From a checkpoint of a small CTC audio transcriber: trained on short read English sentences (LibriTTS-R), 28.0 epochs.
Rows from block 7 of a small CTC audio transcriber, named by matrix and row number. Rows with one number within an expert belong to one neuron, the router's apart. Each number is 128 + 24 x the weight over its row's rms, rounded and kept within 0 to 255. All counts start at 0. Numbers have three digits each.
Before each expert's rows are labels from the 100 clips, of 14976, where the router gives the expert most weight on average: "strongest on" is what is common among them. Only what is clearly more common there than usual is listed. The data: short read English sentences (LibriTTS-R).
# router: slot weights (model.blocks.7.mlp.router.weight, 8x256, trained with AdamW), inputs 0-127
# up: expert up (model.blocks.7.mlp.up, 8x128x256), inputs 0-127
# down: expert down (model.blocks.7.mlp.down, 8x256x128, transposed), outputs 0-127

# expert 5
strongest on: the word "what"; the word "do"
router.5:157142137107108151087104151184144145077130112092154128124160149120096152115136150116122128123147158118140130115130137202119141140137121115112117078134100106136156152138090133159156136142120148037105134119138091174134136143072140112140098111169130182102088145084112151144117129165101073127126138161144170115144122129118156145109142134076140121107121141111127140146096134117195144148137
up.0:097109125167118115144128145085151128147095122109091123166075096113165174149158137119103079100150132150082149053115108149127164125148098120167089136098171134145146115120105123170157084129094139131128158135129160122140109149137132102150111158087147104161090179128115140141111146116105142157139136153150108094130163135127073139137137092106135132169122135136130119145109129104098124170106
down.0:169121151104131162144130150131108143132145103123115076110140139101092177130164112161124103115126112124136194116143149145119120126137127066111140155131124141104115096141120156136121121115169110185110097130143173125123096149167115107123163180151154112162117124124135110129104121125121136134150156109112112136158165112109122154147125131123113137136100102110117085129149096114148134083146
up.1:096100103125188140128136140152105101140122162101161171119155127166118109138130123134124177120154138064118151112150147158128124140151154123117128125142112141086127132151134109145136161110096138180126142130101161130166136122140149086126145123125129152117127085110110135130121095140171136070109132106116121081153135135125127110104144114109128115098125121147132041064096145071119126135151
down.1:115128136153098093164116116144128151102115106141114125129141106148097132108132142164111164154124123129127107162099070137122123150188120127110146162124118150078092082074125133105147103153116143133120122077116156125132130155083126140090114154180133113107095101153171182095112097127090112110106167067135127115132143142111123145156122110133150119171134108168142144133128105146152178117142
up.2:097109124132106114131151179106156148132087142108122142113136127135117141163125163094131137106141183125185136118093130137102192160114118154111115114123143162124069116148146124140112124111089112086142159165108112116142071080154125137142104129136138123106114115106121167083102118120175094141096130096159143145134122143162121159108141109100165138153109124129123111123134153119143130108152
down.2:101156129120098157136132165130087131117139129088082137122150137150149137142164152109139145158144161099098177108142106139101105170110139125098133125138114089125137106130121101151162133145147140125114100123129137090137157158117086128116112092081103138131171112112117140128154078135104083143117119131107103137114096127134151146143135142094109139129114085110129127128119112133103108164136
up.3:111115094133107105140111134099122127127163138108145115123163136144120121108119109100140108168108119140122109146115111144135107152104132076162123162201149117151164123103142140103141093145070115148129154112135115133122170143147141135116137111129134159203128144116146137179136151128134108140095160102110119139145118087106078135114172096102133136143135147138118115113170119131130105141140
down.3:097116147127148145167148136159102139166139142096125137137140149098144123118135079103143101132086107075137137087100125141131066114152107113091106107080100117075162123158140123158146106128177148150169128105159141143148145132127123136133175112097137103127120151116129083137140085128176161144115120152136151133115140120101127161121096093109134124092131142193115136146089176126142109145101
up.4:092105169141135129081085159141113092101107140149122110115084170114154139148139096090136112171110109156110139110097131137135161071146104131107145113108108136126082118101120134157125135140101144125111100177162123120142149083132131136145131143125121124127136167133127092155119116146111145152132168145133134124141098135168097125147128162140091173121112122102099158071156104135107086119155
down.4:132133111129144100179154121143136107145110108141132145111101162148093108137162139105157144144192179107133123137121139158120088152163060136092154129103133126148104130077137136078153116103147161077095131134109098112144153145099149142094137159102102106122146152178134164118121117141142126162104129124114116122106131138114119125124105128132130113108091150136107116123181171098113081111112
up.5:125106167126137154170128081159169118138106132165177152127126129121112110118142095111135125164119134149140158104099151148132158120133070128153094115146144153076146172166115137132089140108139114145129106125155121114167144147123137113107100128160131140147151080164130120123123132105115124100094146164106107118093147146076165123116111104113182125122141121138145138124148134098143125080124
down.5:078154111140082134120151103128077134144199115154134121118128204138169168124051092127108128126122126073137135157129154181124149134140132168074138088144179111125163127157087110182125113121129107165116181150107126131141159161147057129110116151135099123101095106136131098152170095139105106088129097128112178154126130135152119124143097142136140100152150107099105111133119115127120118142085
up.6:133147132157120126124114164126125099137098125100166101127112160097075146114114092108129101119169116138131141136155110143085138182157165143144122148114166132069129174098112148097151129125106141093113099133123139129107138087153143118164097162120105124084149121158108144072088141127157116150085143094107164120107116138094160121130124116128118141161115146171133143090133161118169123158135
down.6:081139133156134165103152133114137069131136174099097104110108152133115104116128180105147081113152134138124142150143129119120165152142111120117128117119086099103121115151093089123120091109133147116133152155154135107133136130110177130085119158133096115127111150135138153099101150138096126127146156151120118142103102114146137143188129153131063103101117092148117180094086080129101087175112
up.7:134158173147135076126121143111133146165164127134133148115144109120130116085101091121162122113118120146140150130160088133135168151134176144114124146057164097116116180143124122112131124145118130139114127100161161145136136133095140104129141096060118133137145160146111115161153109102111111121093077120081075099128137134122142120157158131129088169132095095113105128135120128173123161133134
down.7:113072156158132098169151121097101148119148122140141132130123126129121109126141106095134159089162130123128095164171184175127118114124088144151091110125083117112163141105114099150130132109175123171146103122123128102088116141088140084093098106120088098166106113117142130136132122142101118093117141131115119085076137133103144096062155089149133136123110098095109117133108161138122120108100
up.8:150130125146149116084092130167117113111135142143120144137142107133176111087130158134148132132142163144068097107144125160095178166122095120141148065085157163160136118134106116175107109113141130097113139103147123109125140137159133094084097108124090141160107146125160097136136162150124102138107109078122142087102144160104089130111170138124130159120166128110139160115138116157110147116085
down.8:123139106110098137113188149094130130130149144163138093113113088100112116145163153100114108133133135161081139102140151135119117120146148124144128165113093104113151134144148131118112137130133145119102174172113158128129122098154150128087160170153121122129151112160127133151144099140105102109144131160133131179107148106162110143128140115101178104168110090061145115128059149166165106143134
up.9:150131142143126139108161149119118140103140136153173119154134147146109128100168099117109108149147100113174153172129116159116124097136133160132128131136126124124118194095091095116166112126116097159122175077129181102101108154126116112146125143179170104144105114102100118127136150143143107131108121148134054122140115112140161089084063130111143107123106154099117101105130143143135142048122
down.9:137072126154102155128135105120143100093134125153143169105093162118106157176111153140135142122116111133127140127178121123138083114127140101101128152140102140114118163144145150075106148135150125110153144106105117129150167148097112126095103096133126078141115135115145156141162107162146144137136123124116141136140106131159189125112112151116108161125140131122143142127132138093124096103121
up.10:115117137166123097147097130152141085189157144133094123138092146136164145137139160097150106097118106128122176168088114091145103135088150110145166120137140138131082142129124115132101156116116114107154153116115123124167080095120104121158158147094124129144122099131145159085146149191146127113126138103181123127147158152123100147101112134128140161130147118128112138142108137103132108155160
down.10:071144144108185165097127152115144169133133101152146141105146121118127164108147117120152133151154145139142105141149111119123146129089138134110110121094156096125088156140127105103168127107178130130127091129127135136148114126128158096130194153051136156142117128109095151104157142107191162105130099098135134140161155128090096115127126119121146082162113136097096117123148166139094122142125
up.11:127099125132100126142115134118124105128142158141124101150111103124109154129122197184145115128147152150150132176107174090103141109119122112131117145151149137136163098141132101085167080148103132102110143173091140130169122123154105095138103125130131139134130168107097126114146108120144172144132114099156136091128139104135129105105102117101175150102189128146115110122094112121122130136138
down.11:118096101149145131128124145155119137140188161169122153159132123137137107134173105115091193117151164097089145146111087119132122117120129111108143124102128144149113153115086169134135133113110133155122071135146116141141118129158113168157150166107141084096189137087143136105142146161124118124101157122134159155127109067108153167129096147096143134151078113110146122114097103134110140159142
up.12:122116127153175122110117112152125133140181114148135118141076100175143109134144130137172149070144120097112094105147113085148154114068146122122159135147115125139124131134166108116105125118106181133137132111148149113128127174124132115113141127112128119102114152104130123087127142144149105105138157118104144148057130127139105173119126102102113142142123115106140132088074124118096148145137
down.12:110152129172134157113135144158108138128114156115147109161101169116117126118122139148119122087113104125097145121109117135158093149199144110108098144120116141116132152123131172151091145124097109087183133119125127091112122098123105105154144132084137130139089118128127119132143110106124121109133084143138099131141115136118136131160145137133120164131133128138115129136104075139092131108157
up.13:117141130160158177146141148108137073139170113107142109130132113108143147142106098078164112094099138136129149105107133092076137154144120106112119108127156142117114135131114125092144132114126125165128154129126093126073166127172127127140151144147144140128128093117081110148165140122161137079092126137117102108077148124088126118125102101137119131098115102064114084173099122137175117147165
down.13:148105106150127104159114165124137113152090132091132143108127144117083170126157115128124131118109122141160122135115149128122122133134160097130081088137117112102163140157144115140132155187144143171178142139143117115100125095125103135133097160149158081103135127149159134084108140128105152090119158119106112097127143167118176121114103127121176141152119147151094095123134140133120112058073
up.14:134149136165124122107125109120149146187146139109123118073175126150091145094128137153150162111156144140140139117136110132087120138089147116154121117092106107123123161145089152163123109150142135151101118131143132149140151125123161141176117148130172137117127120097074159127112128088120121124138160147101130160141094153107096161109111139096104147137117101154130126098117082151126097094123
down.14:190136124154106118109105121147142165151143108110153122110163090111110126129140097121097082153130138175133168141126145118155144141144125106110128116123133117115187125173145117175170148137120166119138144172130134147146195137129143114121156104113133089092098162127150144135140105160113148194083093125132118165117123151163100144124116151146120185101123139114164121135159138129150123115120
up.15:141157155137103107149120129099139139063139108127117102157115115160162100107129127141131162095135114130110131095095085116133165152154134161136121119161110121151084132091156152118152098158078064123107143115078116143128167154113131204149137119147139139106147090071096121161135135118104116088110126071165096113122152099157108108132087120102105127095137130133137104171117135149130145143146
down.15:096137122123125146165116156096125095130143094136113091116152133106165118134195105142128154143142162139138123084123180095182101133106105132118092125154151097163093172132117180117107128149105119103126127128100146115137152151153140137154132123133142123134146117176113089105128113109124151159130132112098143122118127145143135139115100150147171111154073144104137136130116130120139146117127
up.16:122144115156141131132131152124143100126090110110122149048173115074134131105106135110139145144133167166125094113148148115150119196128098077107132136123133135060150128148114082123131112127170127089131137151169133149116118131124070101124145125140158133124106168149150148135141163154128120103098153107162135125111123164123121153139127118174156102136109137188117169125159150171114116144110
down.16:114131129128117142117178145164120123162115085117120130107147133121159165105086109132135110159165125135130125140104147107123143141100101086163104139133104170124145144142137106158138129138117177174149151115148165151155146099132106145129153166123102120134158142134125142163106126162170119110122114129086137102079160088178104123127134140130093134122124095093121096181179111166132105147151

# expert 4
strongest on: the word "the"
router.4:149122131117135125129170128129132137099155093132103163128156137146158138114119080116113146117177151130122139085116135134144144099089147132115106158145113110109121165121156154089096119173128107134156157112091132122164144133171106141158144104126144108099131137138125113161165131133152124109150117144090141138143144142109139128133137141144140104128141121132133154110160156112120087134094
up.0:107094135094121140109116100130111159099114155118080133137127145150128131133148146158115149131110175120058103119125102125164146159142085113121140135137093106114119122151110156143153161120118143113118140151118153147138172136105088135135106133104087108139138106151139099134124118086105124096121131122122138128141135071110094120151140153131090139127110116129183121114136149098156133098108
down.0:125131157141140131169125127129121158090120064127106146160096080128076106110122109087112093132170115111148151101107138153143114114097171095102114138144128095163126118128124131113106078131117136144146136114136132145103126148141124135138118150163122169079135119133116117155129143153118141118179112124103112116171121097153099099123074144120150093102123156160162114163100137100124168153143
up.1:096138114103125140121172148079118134148128176125147141102101166108148130142084134105159129135120077174104141130110143091150114100106088125108117122129153083128116105125136102177123086169110160132132140193165113105128107115132141155166116146124124095157101136131131084149145201138120121094154110123140115105133129122183095117135122150103119120128171106164151128154137120122124099103186
down.1:167139116144149141098123130120102144145154132146137169136111117114160091112140107169118139112163127099123143123166132134127200120173152128103114158098097181129147131140130112134114126150100131131124139127114126088125131152097109155172081125143106192173084122125144141114152131170111149173167138099117135099130120145141111102137106154115148164131170188133169162136149130118126117120144
up.2:127086149142136149122155136123114100096123099156117145147133110089094140127098151146167157121090121133170136159131159140155110133139113159102128095140133136175163136152157101149171140087143145115126126077116128111139132137121140124101079141168130150186160123127104104133159090126134131103144108108111119123126155167151156100161125163117109164146116106115129105163114128118160143130155
down.2:135145171106103110103128146115102112137131141125122122128107137078123140128123148110151160128142093186120123115117141163067125152075132111102131168154118168130140131177182187160122090121101122064155124115163137126088135163133128135112145181160117127134158111095177129126112145141138189143138115124085114122167156131145165148141128133113139109128157166160133162126133138132096120120114
up.3:116161147103099108088139135127112096103101196113164172075089104109157118123110134123146132135136078133131117122133123131124130106138142139132147127104164055109124152153116102080154127113146099111130148127158113121118113170143087129155088085168126109098137172157110123112129125113101136106123134163141103154083149138162111107064175123137123105124101096153125123144123151113064093118141
down.3:116139109145151112169157100150138120118114134139161143145117135137181131121143085110082107131116111123131137147125136138086171087149107144129165097132128158115132106089125125147105136129103126159100075121117133160095095136137105124145147173101166151139120100109137139135133134156113117123114090183138118110122120162099149137131136142122157089172109128170070102132107139066146144133135
up.4:104183120139111135108134119166125119132117125135121140142157130097177119137126144131149124124115108086155142140073117086138119113118148110146135121127074176104110120089110110101107130127086125114102125115127155126078138118116141109135124081093107135156156150153133114166108140125171116090081081112144149080106157124137147126176119115103083168079158111115157119150099083133112143157144
down.4:133124120125156133129148087175109145136148132103128158129153154151108110089073163108154145118137109130109117088103135109121122120134116117123134088121115121163192072190147131138143109090180157134136139153155146112136122148125079091128153121139124102141128162136119130112152105139135111133124141114139115153114117148132167136109137096107093128095164138124170169092151115128122115112092
up.5:121161167149153128125129113113157172099169142122140111111139122120094129129122096146138175174136143090126132133083120138178151106113133159176114152175111115120151127094152144134104079122150119152130148091182080091130123142117170114110145107147110117138200124089135138120110118134119095118104092123131104145150122078125156101136184111085117158131108120137152141121165154164126087110090
down.5:162111151134143128138112124138117157091094109177142110149134122110119129187115080117121118120090107124121151156110118102101152112118109121105119126114111128088077147125156131107153161121128170107113105159126136097136100094156144103113123110133133118125133092152181141118170108093109156130118108125118125139145086121140128127142139119137133150168108134122134129119152101176131156119145
up.6:107100123140110117099110113117137134156154097103131178112101149115121131110140117126102140132115163119118087084147143083165120153164134125145143148154124155109152131158109116147154147113120139157120101137075086117142119093180123139148114133121100128123132150102105151124129166081143147169117165155119101120172126172118149105118114134123126120123174151131143155124087132143112166122173
down.6:140151120077129126131080109140133127143114135131129139125097130138117088145141138140133096108137158102153173174116110133114139132143154149099090115154125157145099164130160140118127125145119152152148151106128190097098105111119102154092077095110131104123152166142134123098153147121164146102156128153139093112154136133102140138142134168117107095152150142126167154162127161115090140118091
up.7:130108103069107101123120130161144116121112171104135113153104171123120109141112173139119131109129104106135132114122152131073173132110121100138164086141100120131128093125145090130116105132117124113143101118159138125134146152154081156127104151156129114087158118123157114161146116141087146088137092131166145141136109149136119083133117077099126135113172151152141126083190114165134140126148
down.7:139097098129129093136101087118110123142112128109110153140161161088116108128111138155169108122132135071164140100127077088062133114145101113099098139064135114118119132155103136135121153146133150130181099149125111156108103126120104095147143108129104094154148120099148099100128166085142135091160118170108123191084119129109148141097131176089119140109098119141159111117152160127120156090123
up.8:134099133147123121125166111152118121119115072107162129122088125094072114145109124125120128158164132141154119170120145130161144145105132116157137133135100145110090102116159091131138167102120140147105084125124113126117114127127095188114093117084151112081123068162162157124124091122074112176114123130149108104142094155112104109081143095110163136112107128132112142102125124146098160139118
down.8:090142094101119132127121161189144146129109159127158163126122119143144100157110177148141050117137113107072183141127099163094136144143133128106177136159079123103107084118134117165153140086147117106129144125152138100101139084101136160095137114127123120144104101130147156111122132098130168156111129125129108092163099113121099084142113155070115126125113140140140174115148103151134156123143
up.9:128115119138139141158129102133117118165163133122090151167139117116132140147138109122150122116150164123153117125148090119197124119179141131127150112121092117131141143094131133144109126063115139124130127142114107110099135117130127106125128150157110112129121161095133126085151122153202094118114093123120123090134113144178196119133100114112116153102126109130146169113104112152147148115096
down.9:165085119122116129187129148125140114078128158123136138147124125126078135128155156111138094173130125106153125114100127092103152108164116133111123126104091117092130093070132142155152126101131092147102172131125078134109131110166114116179085130108127070118153131112115155127099138119131125143125123142160115118157092136133133154090147119135123148098106144092177164134144112148164139121149
up.10:108145144157115143133133088158139170128114106170135117133105153103164128116153155108129134107156154119140128130121133102086129153163110171105137126156142122149129110149111134160085108124144149123125114062155173154134156107118084096098158069144119115166147126178167100129092099086124120107137111112127119143119126117136121082099111136129121095142106195102123092124187125135166095139093
down.10:127130139117145123120123109105144117116125130125161179126132146149107111114119148131101111133126151120175140130120135130106141104122080140133096150132129133125128102147089122198129160102090068088130109134133148114100174121098088128107117120110128132126160110120159133104159111122154103146115128168077147147110120143133157078142103139164098127130132069079134122119145136146142149135125
up.11:145129152148139086116085093117104093113156098080144114140141157107133129103107132118121107127161145144134133140131133114108117154135141097158132099165146129130143129084137148176110153111119121123083111123120081058102120125120153079135115126162135151137136110180150155166126127137131161138134142082135152171116117070124104127143158148131162126137171142123063115094161158118164148135092
down.11:154085098119147096114111133199110101181116164122156090183153137128092085127105161155134150152105156092102108156110134116152177130148102093151167156075127143111120144127124112130138113135145130140084145120126152131145129107138115113117130137160122129122152105134112113143135133157156108109138139105181103191149133123125130119112085131130165115139114096110129124103148126123154140125099
up.12:156199138133114134155160134147134113131149095150146142097127084145142114128138138090172150100119140126133165116133132152138144120108128126132121135137102133134134115076152144161127188078113130103181151138149155129139133137071146112172135131125091107131071086099105084124101105128114200127140127114119147152180124130064123165125156135113126118114119119123143139115158110164133088134109
down.12:107117117122094145092145143128131093118157153130119109115095134138149119140126114168141149120117095178125122132162140131161105149117103144156093131146108126131153154114134095136122128091148106131104103161134144153140147069149149083092107130146185130091120109163112121120157114139071131081074078106157146139101094152111083160150130151126144115121119126146131133152142130156105139098115
up.13:137109089112112133134122084108084130136122099139089102101137156156128145118108135096152152104129087095135148164111090085116170079114126133098132112110166149116113117094135158114142092124152091138130116090106148097131143114113171097126136139134115135128147137121108155087098121131136115139144108139138152141130138148130111105163109145140106104082145107123159146140084105138116112143195
down.13:129137143170103192139107137160150152079142121133134169128145110134123110097105078126163133145138110097117152137092179133158138146111158174095134129131124148125094109123117124142129126166140139120087103117098129127122150129092087143131102111110060121147152152134139136150123092075128160128138121129172139139140127102136135137171121141149132120135110142155121154141121113112136098099091
up.14:088109129159155131114147101086148146148192157134142121109099092105190107179138136149107163104036114176147116099100112097180115151140169115067126112140154138110076140104123150155134103102130143141101102100136101142144125133130107147146110179119155149151156066145113111138165114101083126131165154124147110108121109163127159171139144120128161146124153105107161117135133102132095127122145
down.14:108150177106149113128125090139127166136129125152127101140090073148123118165152106124124091126172146152092135158110103122135124127116128135131163083080109135192134114156145133148139136163122143137133165132134157132153147136092146106121131132092091135102121131196126143127142118158121116157149156127145148138128109114135143160180086118152100133121116104117103105102104165150124195109094
up.15:136164187166084145126178132113125147163104141130145147137128099159147144069145139128119115143134128103148121119110115157076144118161100148152107175108126147110116133083123108100136141085108143116096104079126147154123114118118119163121128148106128154146112121149152131122150126149133106114154152134099133118154122103122160100157124127088103163144144107104141079167122113097131145130149
down.15:113170120166141142108149127156108174154125141129137141113187160145107138146150133154122086102109034139109115102094137054109147107160146120145147132104149132138129112123108114164124139125116142104122127114123127146140082133131174129149146155106107114153102133135112169098162124131130099136120133169123129139141129134102099130116170109117118115120123152079158112126142147092214131074111
up.16:147097139182110094163119126117123135091117136078090084121137119128110119139136117123149107069144124126136114140122142153117100150120114127155126173128129122156158135148128120168133105117089181166139151111108131131131127121137123126126146161091068127137090106107117151152110127134120125142097160111148119180112120090092122107154117125108099112126136139140129167107158119123163122067119
down.16:128113181096096135146119145151127125150136155154136099126112121140116121180119110148120147118136114114168089124120139138144164188103141164117102134140123115104158127136172118158187089125136162154120116129126145132166069153113180171159099135182119181105145110138146117198077165124198078147139119137133108126122135110108150156127124145116125141103123115115148123181154142113130133095119

# expert 3
strongest on: the word "i"
router.3:163133130130141135105092125136099056116122142184074112158158125132157104184131162126105167150127112122145096113105113110142148130111118157112162119114114127136110125137114194092168122083114121148164089118125106173104089103151126156114177119098109124140144155123113131166129134106123082133109138114132141138191131161074138094146118133139161103139141120140100129140176171125159145142171
up.0:107096143114098134153152108104104146096149089151117117187154093156145134109129119123105132095115108180099165154151082145179127098142136134159137150145120120085139139125117099118123101168128150108117127093137103086131136132122180131140127167066116116117143165153150180121113143113105148108166146127110145136131149135132148133154128082079150113158159132181143137098127073101209104139116
down.0:143143125142116158167141129150123140172116130131135127132130116124137147132121077142124134152143108165133074101144089083118108154110168138163100165131137133153185128160128117136124111143158163107128115122156127133177118132134152095102130129093120102159130157142145127092133104159107092102171200131138125121143146104141146168141104121096119148145127146110160123121104136135152176124121
up.1:106131089149125099157104134127142171143143115156134177148147165128127116072137115147158117104135096091178128173132116156126165134105124141108142096151134134145108154097107100087162095090139114103134150162135138140102116177142150104088136160119121127113121129094146115108117158154076135079131185111079158081094150098149111161109120103157133062139138116121134122117086112102148152145081
down.1:100178152166112113119148146111128117161107126127137133155154094102083138077155097102121143141159122106083136140126152139122090116143144168144170088122121125173110130130111127112090082187143112136121145118134102154122119079162184121161123129110142142090112162134119083136093124080119132091150145112131133125167119098112127141122155157112150133125115110114134115159114160123147138121147
up.2:118099125097111118149130122157123126129085114127142080080140125133149163116094131122066148133103114139105113112120178160145151095125113105109165153128119130083152138142144121121080138155142164131092136180123149165137124128125116124118119113091118177137119159116118121130094146169055132140129123097109097105138133157153133122117133133119121141120162131133093143178154099149145152143132
down.2:150123152090149149155094144207116113178123127085127122145098070134109138122133115098144140130085179132154126142095134096086127091128129131106113138155156147147101154071112131160109142149187147106156144101083164126106110128175164144140143144094159133067120133127152158104101119115117167094127123159113147090122147097141108106160126122128143069140114112156147139157141119142159141092152
up.3:137124132137107132124127113138121137093163109120124129088162168137175108132166084108124160114113087133118173118115115089148135111129129124131108140146147133120161048119139160140131125168120148153138148111130157129098114095108119088142154115129095148152083129072172129130118153085158115135112119170119103147126137121061137164158162110166123188139173089157130095125112122113113140123119
down.3:118100137134117098115148082140136106180198140142133127125164167092103151091095124148173117114142061138106118094129149157100116125097119121158101119165137150119138168148105160137101138104134149086127102139062147127128128122124109118111167111116137120086140111118088181108106132146150162160102148153145147163152103112121137154100102128087105156115139114131079098129111109131115107093122
up.4:116110154127104114169122116136177169148178176133125127088117149101133120121155120107079078135143095136161142174124202140158155135114164153082109145153116134114140127152140115108131119132155163143157135143188137148159123098107132118158130120121082168100116132080149154099134093124145098090153144156137118125155149107116136137094120158137111117111143115093133127138122151113120131080130
down.4:083136077150118128132125133140122179115156155134155140138123176107105122162108160121102090112114105117129118150183117140094120138122096173109089149153143118110176127104120137183111145109166107159109127139114125130129081112155115113151109134103121164140103122149090118120105136120089119150128113108155119123149095136125114110171152128148171125113121140123114123091058112154124125144138
up.5:128105157152105133159101138121159147129156163141104136076068159147120135152096138111117144113130150116130114134142146077140096161139097159144120125091138116150129122108125131127164113107132136125159096116116166126131125105136145093139127096162120119125148134123084124122122149098122084131136131104104150186127161120135074090110114143126128145170127099101144106100130159117124116092147
down.5:149145131069118141081129130126171154111103110177121133139131164121158169156126153116143174121131089116128154138086120124131114135109108130111080173172149131096115107109153176162148103113161136115118132115121118071129142131126111156122128137114143102095176131141134106151117137115158151144098069125151121130155115113130194113078115125104103136148077142125106132121112149091121063143120
up.6:119141136090106117108145089130114146108162128134106141141164096131127111151148118136114142154145141099139140120147104146141163161103137075143115130115095117134108122117137139109099115096120129152121130127130146115151108099156130142180130124093167130099118094178114114154118108126130102122112115133122120150157124162167143144195154108132176134105139124142101130130123174099130111100121
down.6:110135106084145118128148113107127124112127126155157096119134106162078132143147112120138062114139139141122127134155090136135166112125139116150129106154116136138156145134079105103109143137104093187096142127140126076087106146126125110113137114153085156105152104136158167118100171170143101161140088098121079099128158097107123162105105162153105160162127092144119136106144143143122137117134
up.7:138112119151146133123127114135141159067144161133112140107163115107143103143091146111110130117110152135122110113121132149175130158164107086128109160118151144136166114144137117106116133084080099140119099098126137091119115146155151116115156099122179088163121141095152132130115135123133101144106106107135115118192155144142109115105148139126089125132119144145145155167160143127118143151130
down.7:186114097198150159136114097165132096125129105105133169133156135142131117116144117107132129118112141132120132127150165151143108119139106133138147122107158101109158132166128057121164110157122082137098126117114164118148124181137118187134121117162142138125148131140107124063122131116122125089132136162130115130113178135128132148141134184114091156106136110147135145066145105125144158106078
up.8:169120130118126146142166136146131105143141138130151150128153177133142144167128177107136094147125094139149118143162122155123133120129106103101123152107175129118130157127128085151134106094112101122116120106138157094142135124133144127176129124124164149087138107146099124120139107122086128093129099119111137130154108113107151138116124160140161103120131138118103094152161107157142149116103
down.8:132163133156143128109069114152137143140119133163146090165138122097115147146121169143125135124089108145132094134148152135163112116119132136124101117135131133145144154116146138106153135122090092117146100106136143109098089127124103143070106172148085121104139118129102151137124151087162141171156112044120142144120133111141103154126094082107132163167144152102098163098078119149090121119150
up.9:119132117136122150128147143108080133174145088158106132148075118114126090119124138171097110107118119098133155129148094125135119132141113131132139148179181113162163122152182126164119155179124119161113135130112135124130121173151128152150147067100105118153122134090121131125101144104102112107098154144123090112123121104108107143160133114127092137182154117136111116158136144130101142172158
down.9:130132114111080101137170132132137166155149122138184099107135079146140165129159123145163076131102109124134094106104112105119098108132106086142121148156153124136125139087088095129143138128154142119167136113151102139130136192120142107115164168135165048166140129141123119117117129124160120161111115161129131121122129102111091090184099135136179140133125112118149186152137169088131146113145
up.10:115111135125167122130151151122102135118145117104178106151137129122085140142169130167132078084162114107141108144156091170137120122161103147118154107136145118133104109141127183119148130135157108100048140097105122116134100098162088105118129133121127141126090097190135113113114136089085155133121093154153121124097116127150117123159111115132140118164108104135180141179139103136094125115137
down.10:169144181068138109142136161103146077095114102128117111150091138099139106131141128126123153119122102118175089126078098115141118107105122109147131141105131114108110121112129109148127121141147124133150142177138116138126121127126162134129114126151140176108091149140163109147121143114144138126152135165152140131118109119165110165135177146153143167145116148112143135153157123170122077138111
up.11:128139131127137123164073178111081106146100143137131171131108183090143163125113116144150136148144112120131109126133115119149075159122083128104143089121147129138172133101148142126140156135125140139123111097148104123164107122133142113105139136121104090147115116091140115162096126123136120151143145153118159137133145177147141119105142088133125169120189106177110105121112101114116147153195
down.11:098143141151091134143137109129153133115139133158176119097138160107140121129115142169155144116141135141081151118130117167137122184126119144146089141156138132133142092134122106124121131097159115119127120082117122136128127152140125073108121145187132123075122114118152096109114129128103112111139175176153137131139104150150150104120133154082133102101148128086138123128160157103144120113136
up.12:136181107103157120114124141128141122125093095092134142133100144144142091166184117147112147079125133149113134100145112108159111137140173157107129157157121148101110165141107171113148126111090105127104110119122187105143147110171173137139115153126119137136134123127143101131172124156172120132117151123146097080137131121144098102144137140133092132106176136114108121122125108106126149119129
down.12:128122105136086097128097158176119112136100076160137126118084134115084125138138142116069149173128154134124116103137123127115143121128133134124124085086127147130133113105069115118105129159144135116126116100069189129135104096156153119112111133166143084103120126130123122101138144122142111162144145127144119133137117110108107085091098158106109123144134136113095088126117110161144140148149
up.13:099088161134148134148129128123130155141128144101109088143113096130096168115115159127119172161113124095091128132131098152132117150125141097150133124123118135118114169157166117157168160116113096130126104141131177103127085113130169133107136106086098121112116120131143135116134152121139135140161117079155133114077131130128132129136127102139149107106116180116119126101076133155085121108093
down.13:144147122130185133137092122165144154136104107132118145132113160098131118097069138124151167106140113109161124108091159123147091139156106154122148110104143158100137172079138138153116152168179086130091102139129151127181141133135126149120180121111142096161081153106156110150159139126136138128141144148116113145113144119072128094120098105101106144179150123148111138105148073108089145133129
up.14:114159147127108115133136121125131091149097125122124167109123135126134124136126126138150148113153104161133127147120148149119153091115156142139128104093135127117153137157180142145110125132117143120151106140107142111158094096131098175100112098131151099076135163133191157105096116133158137141126123138102113108115122155168125128097144158095139083089154127103142144132163116088130161175051
down.14:112087183127126162102097173129142120095150133135138095134161128118107150135128097119121088115142066118108162159126137133117103153166132088090135152134172090131117160132105159113118124168137120157176171114120153146141133112093138110155154057139125099143127151132143170111134104137138116117090164144117108143115132141115183132113116107151114154154124151152132104127097095129078103108111
up.15:135150124151117109174117109123125135133138133144150149141087130119154136107114088130139094081101139188129150120123112123140095143117110134119143130134111175144105129144142143094115155116131130129120132078096112103150089116149162081119145184097159101134145124115146138153113109152147127098127132100145110123087121147142125099168169082114182105136084128133111116152171155088091141131134
down.15:163138103088117122170097123076099144162102140129142157088178127134114130152151062107128137162137123148109096114147115121133119105110123094156141132124105082143145155104161086119149115148136102116117105117140069088093112126140107141161122102163134114113086102135076141151092106125122132150154122157126158088149155136160134111103109116112120081147132155141131088099109113109088146110135
up.16:129109135143108144086157100180074105143150117104103159161153160117113177113092137135156151087140125112161098127137130122113099078121139098111150151112124150158165142126120189128131132091097175131157109125134172118107130168150099126152087164114080113106133155103138120115108103095152098143074100095150129145151144102083141140114164107124118156116098103130100143119156100114131096148128
down.16:109149107105151093118100137095086076115095094133110147116122123149131162152105139158098159113126143113155159174100100151100099128128121149143126124165109123068114116123135146170133149100199115107118123143142165102074124122099165096146138093136099125123102138133120099126162123154134117108201156124128076122135144161120106154129113161099129134094176110101149121102118118124104088158119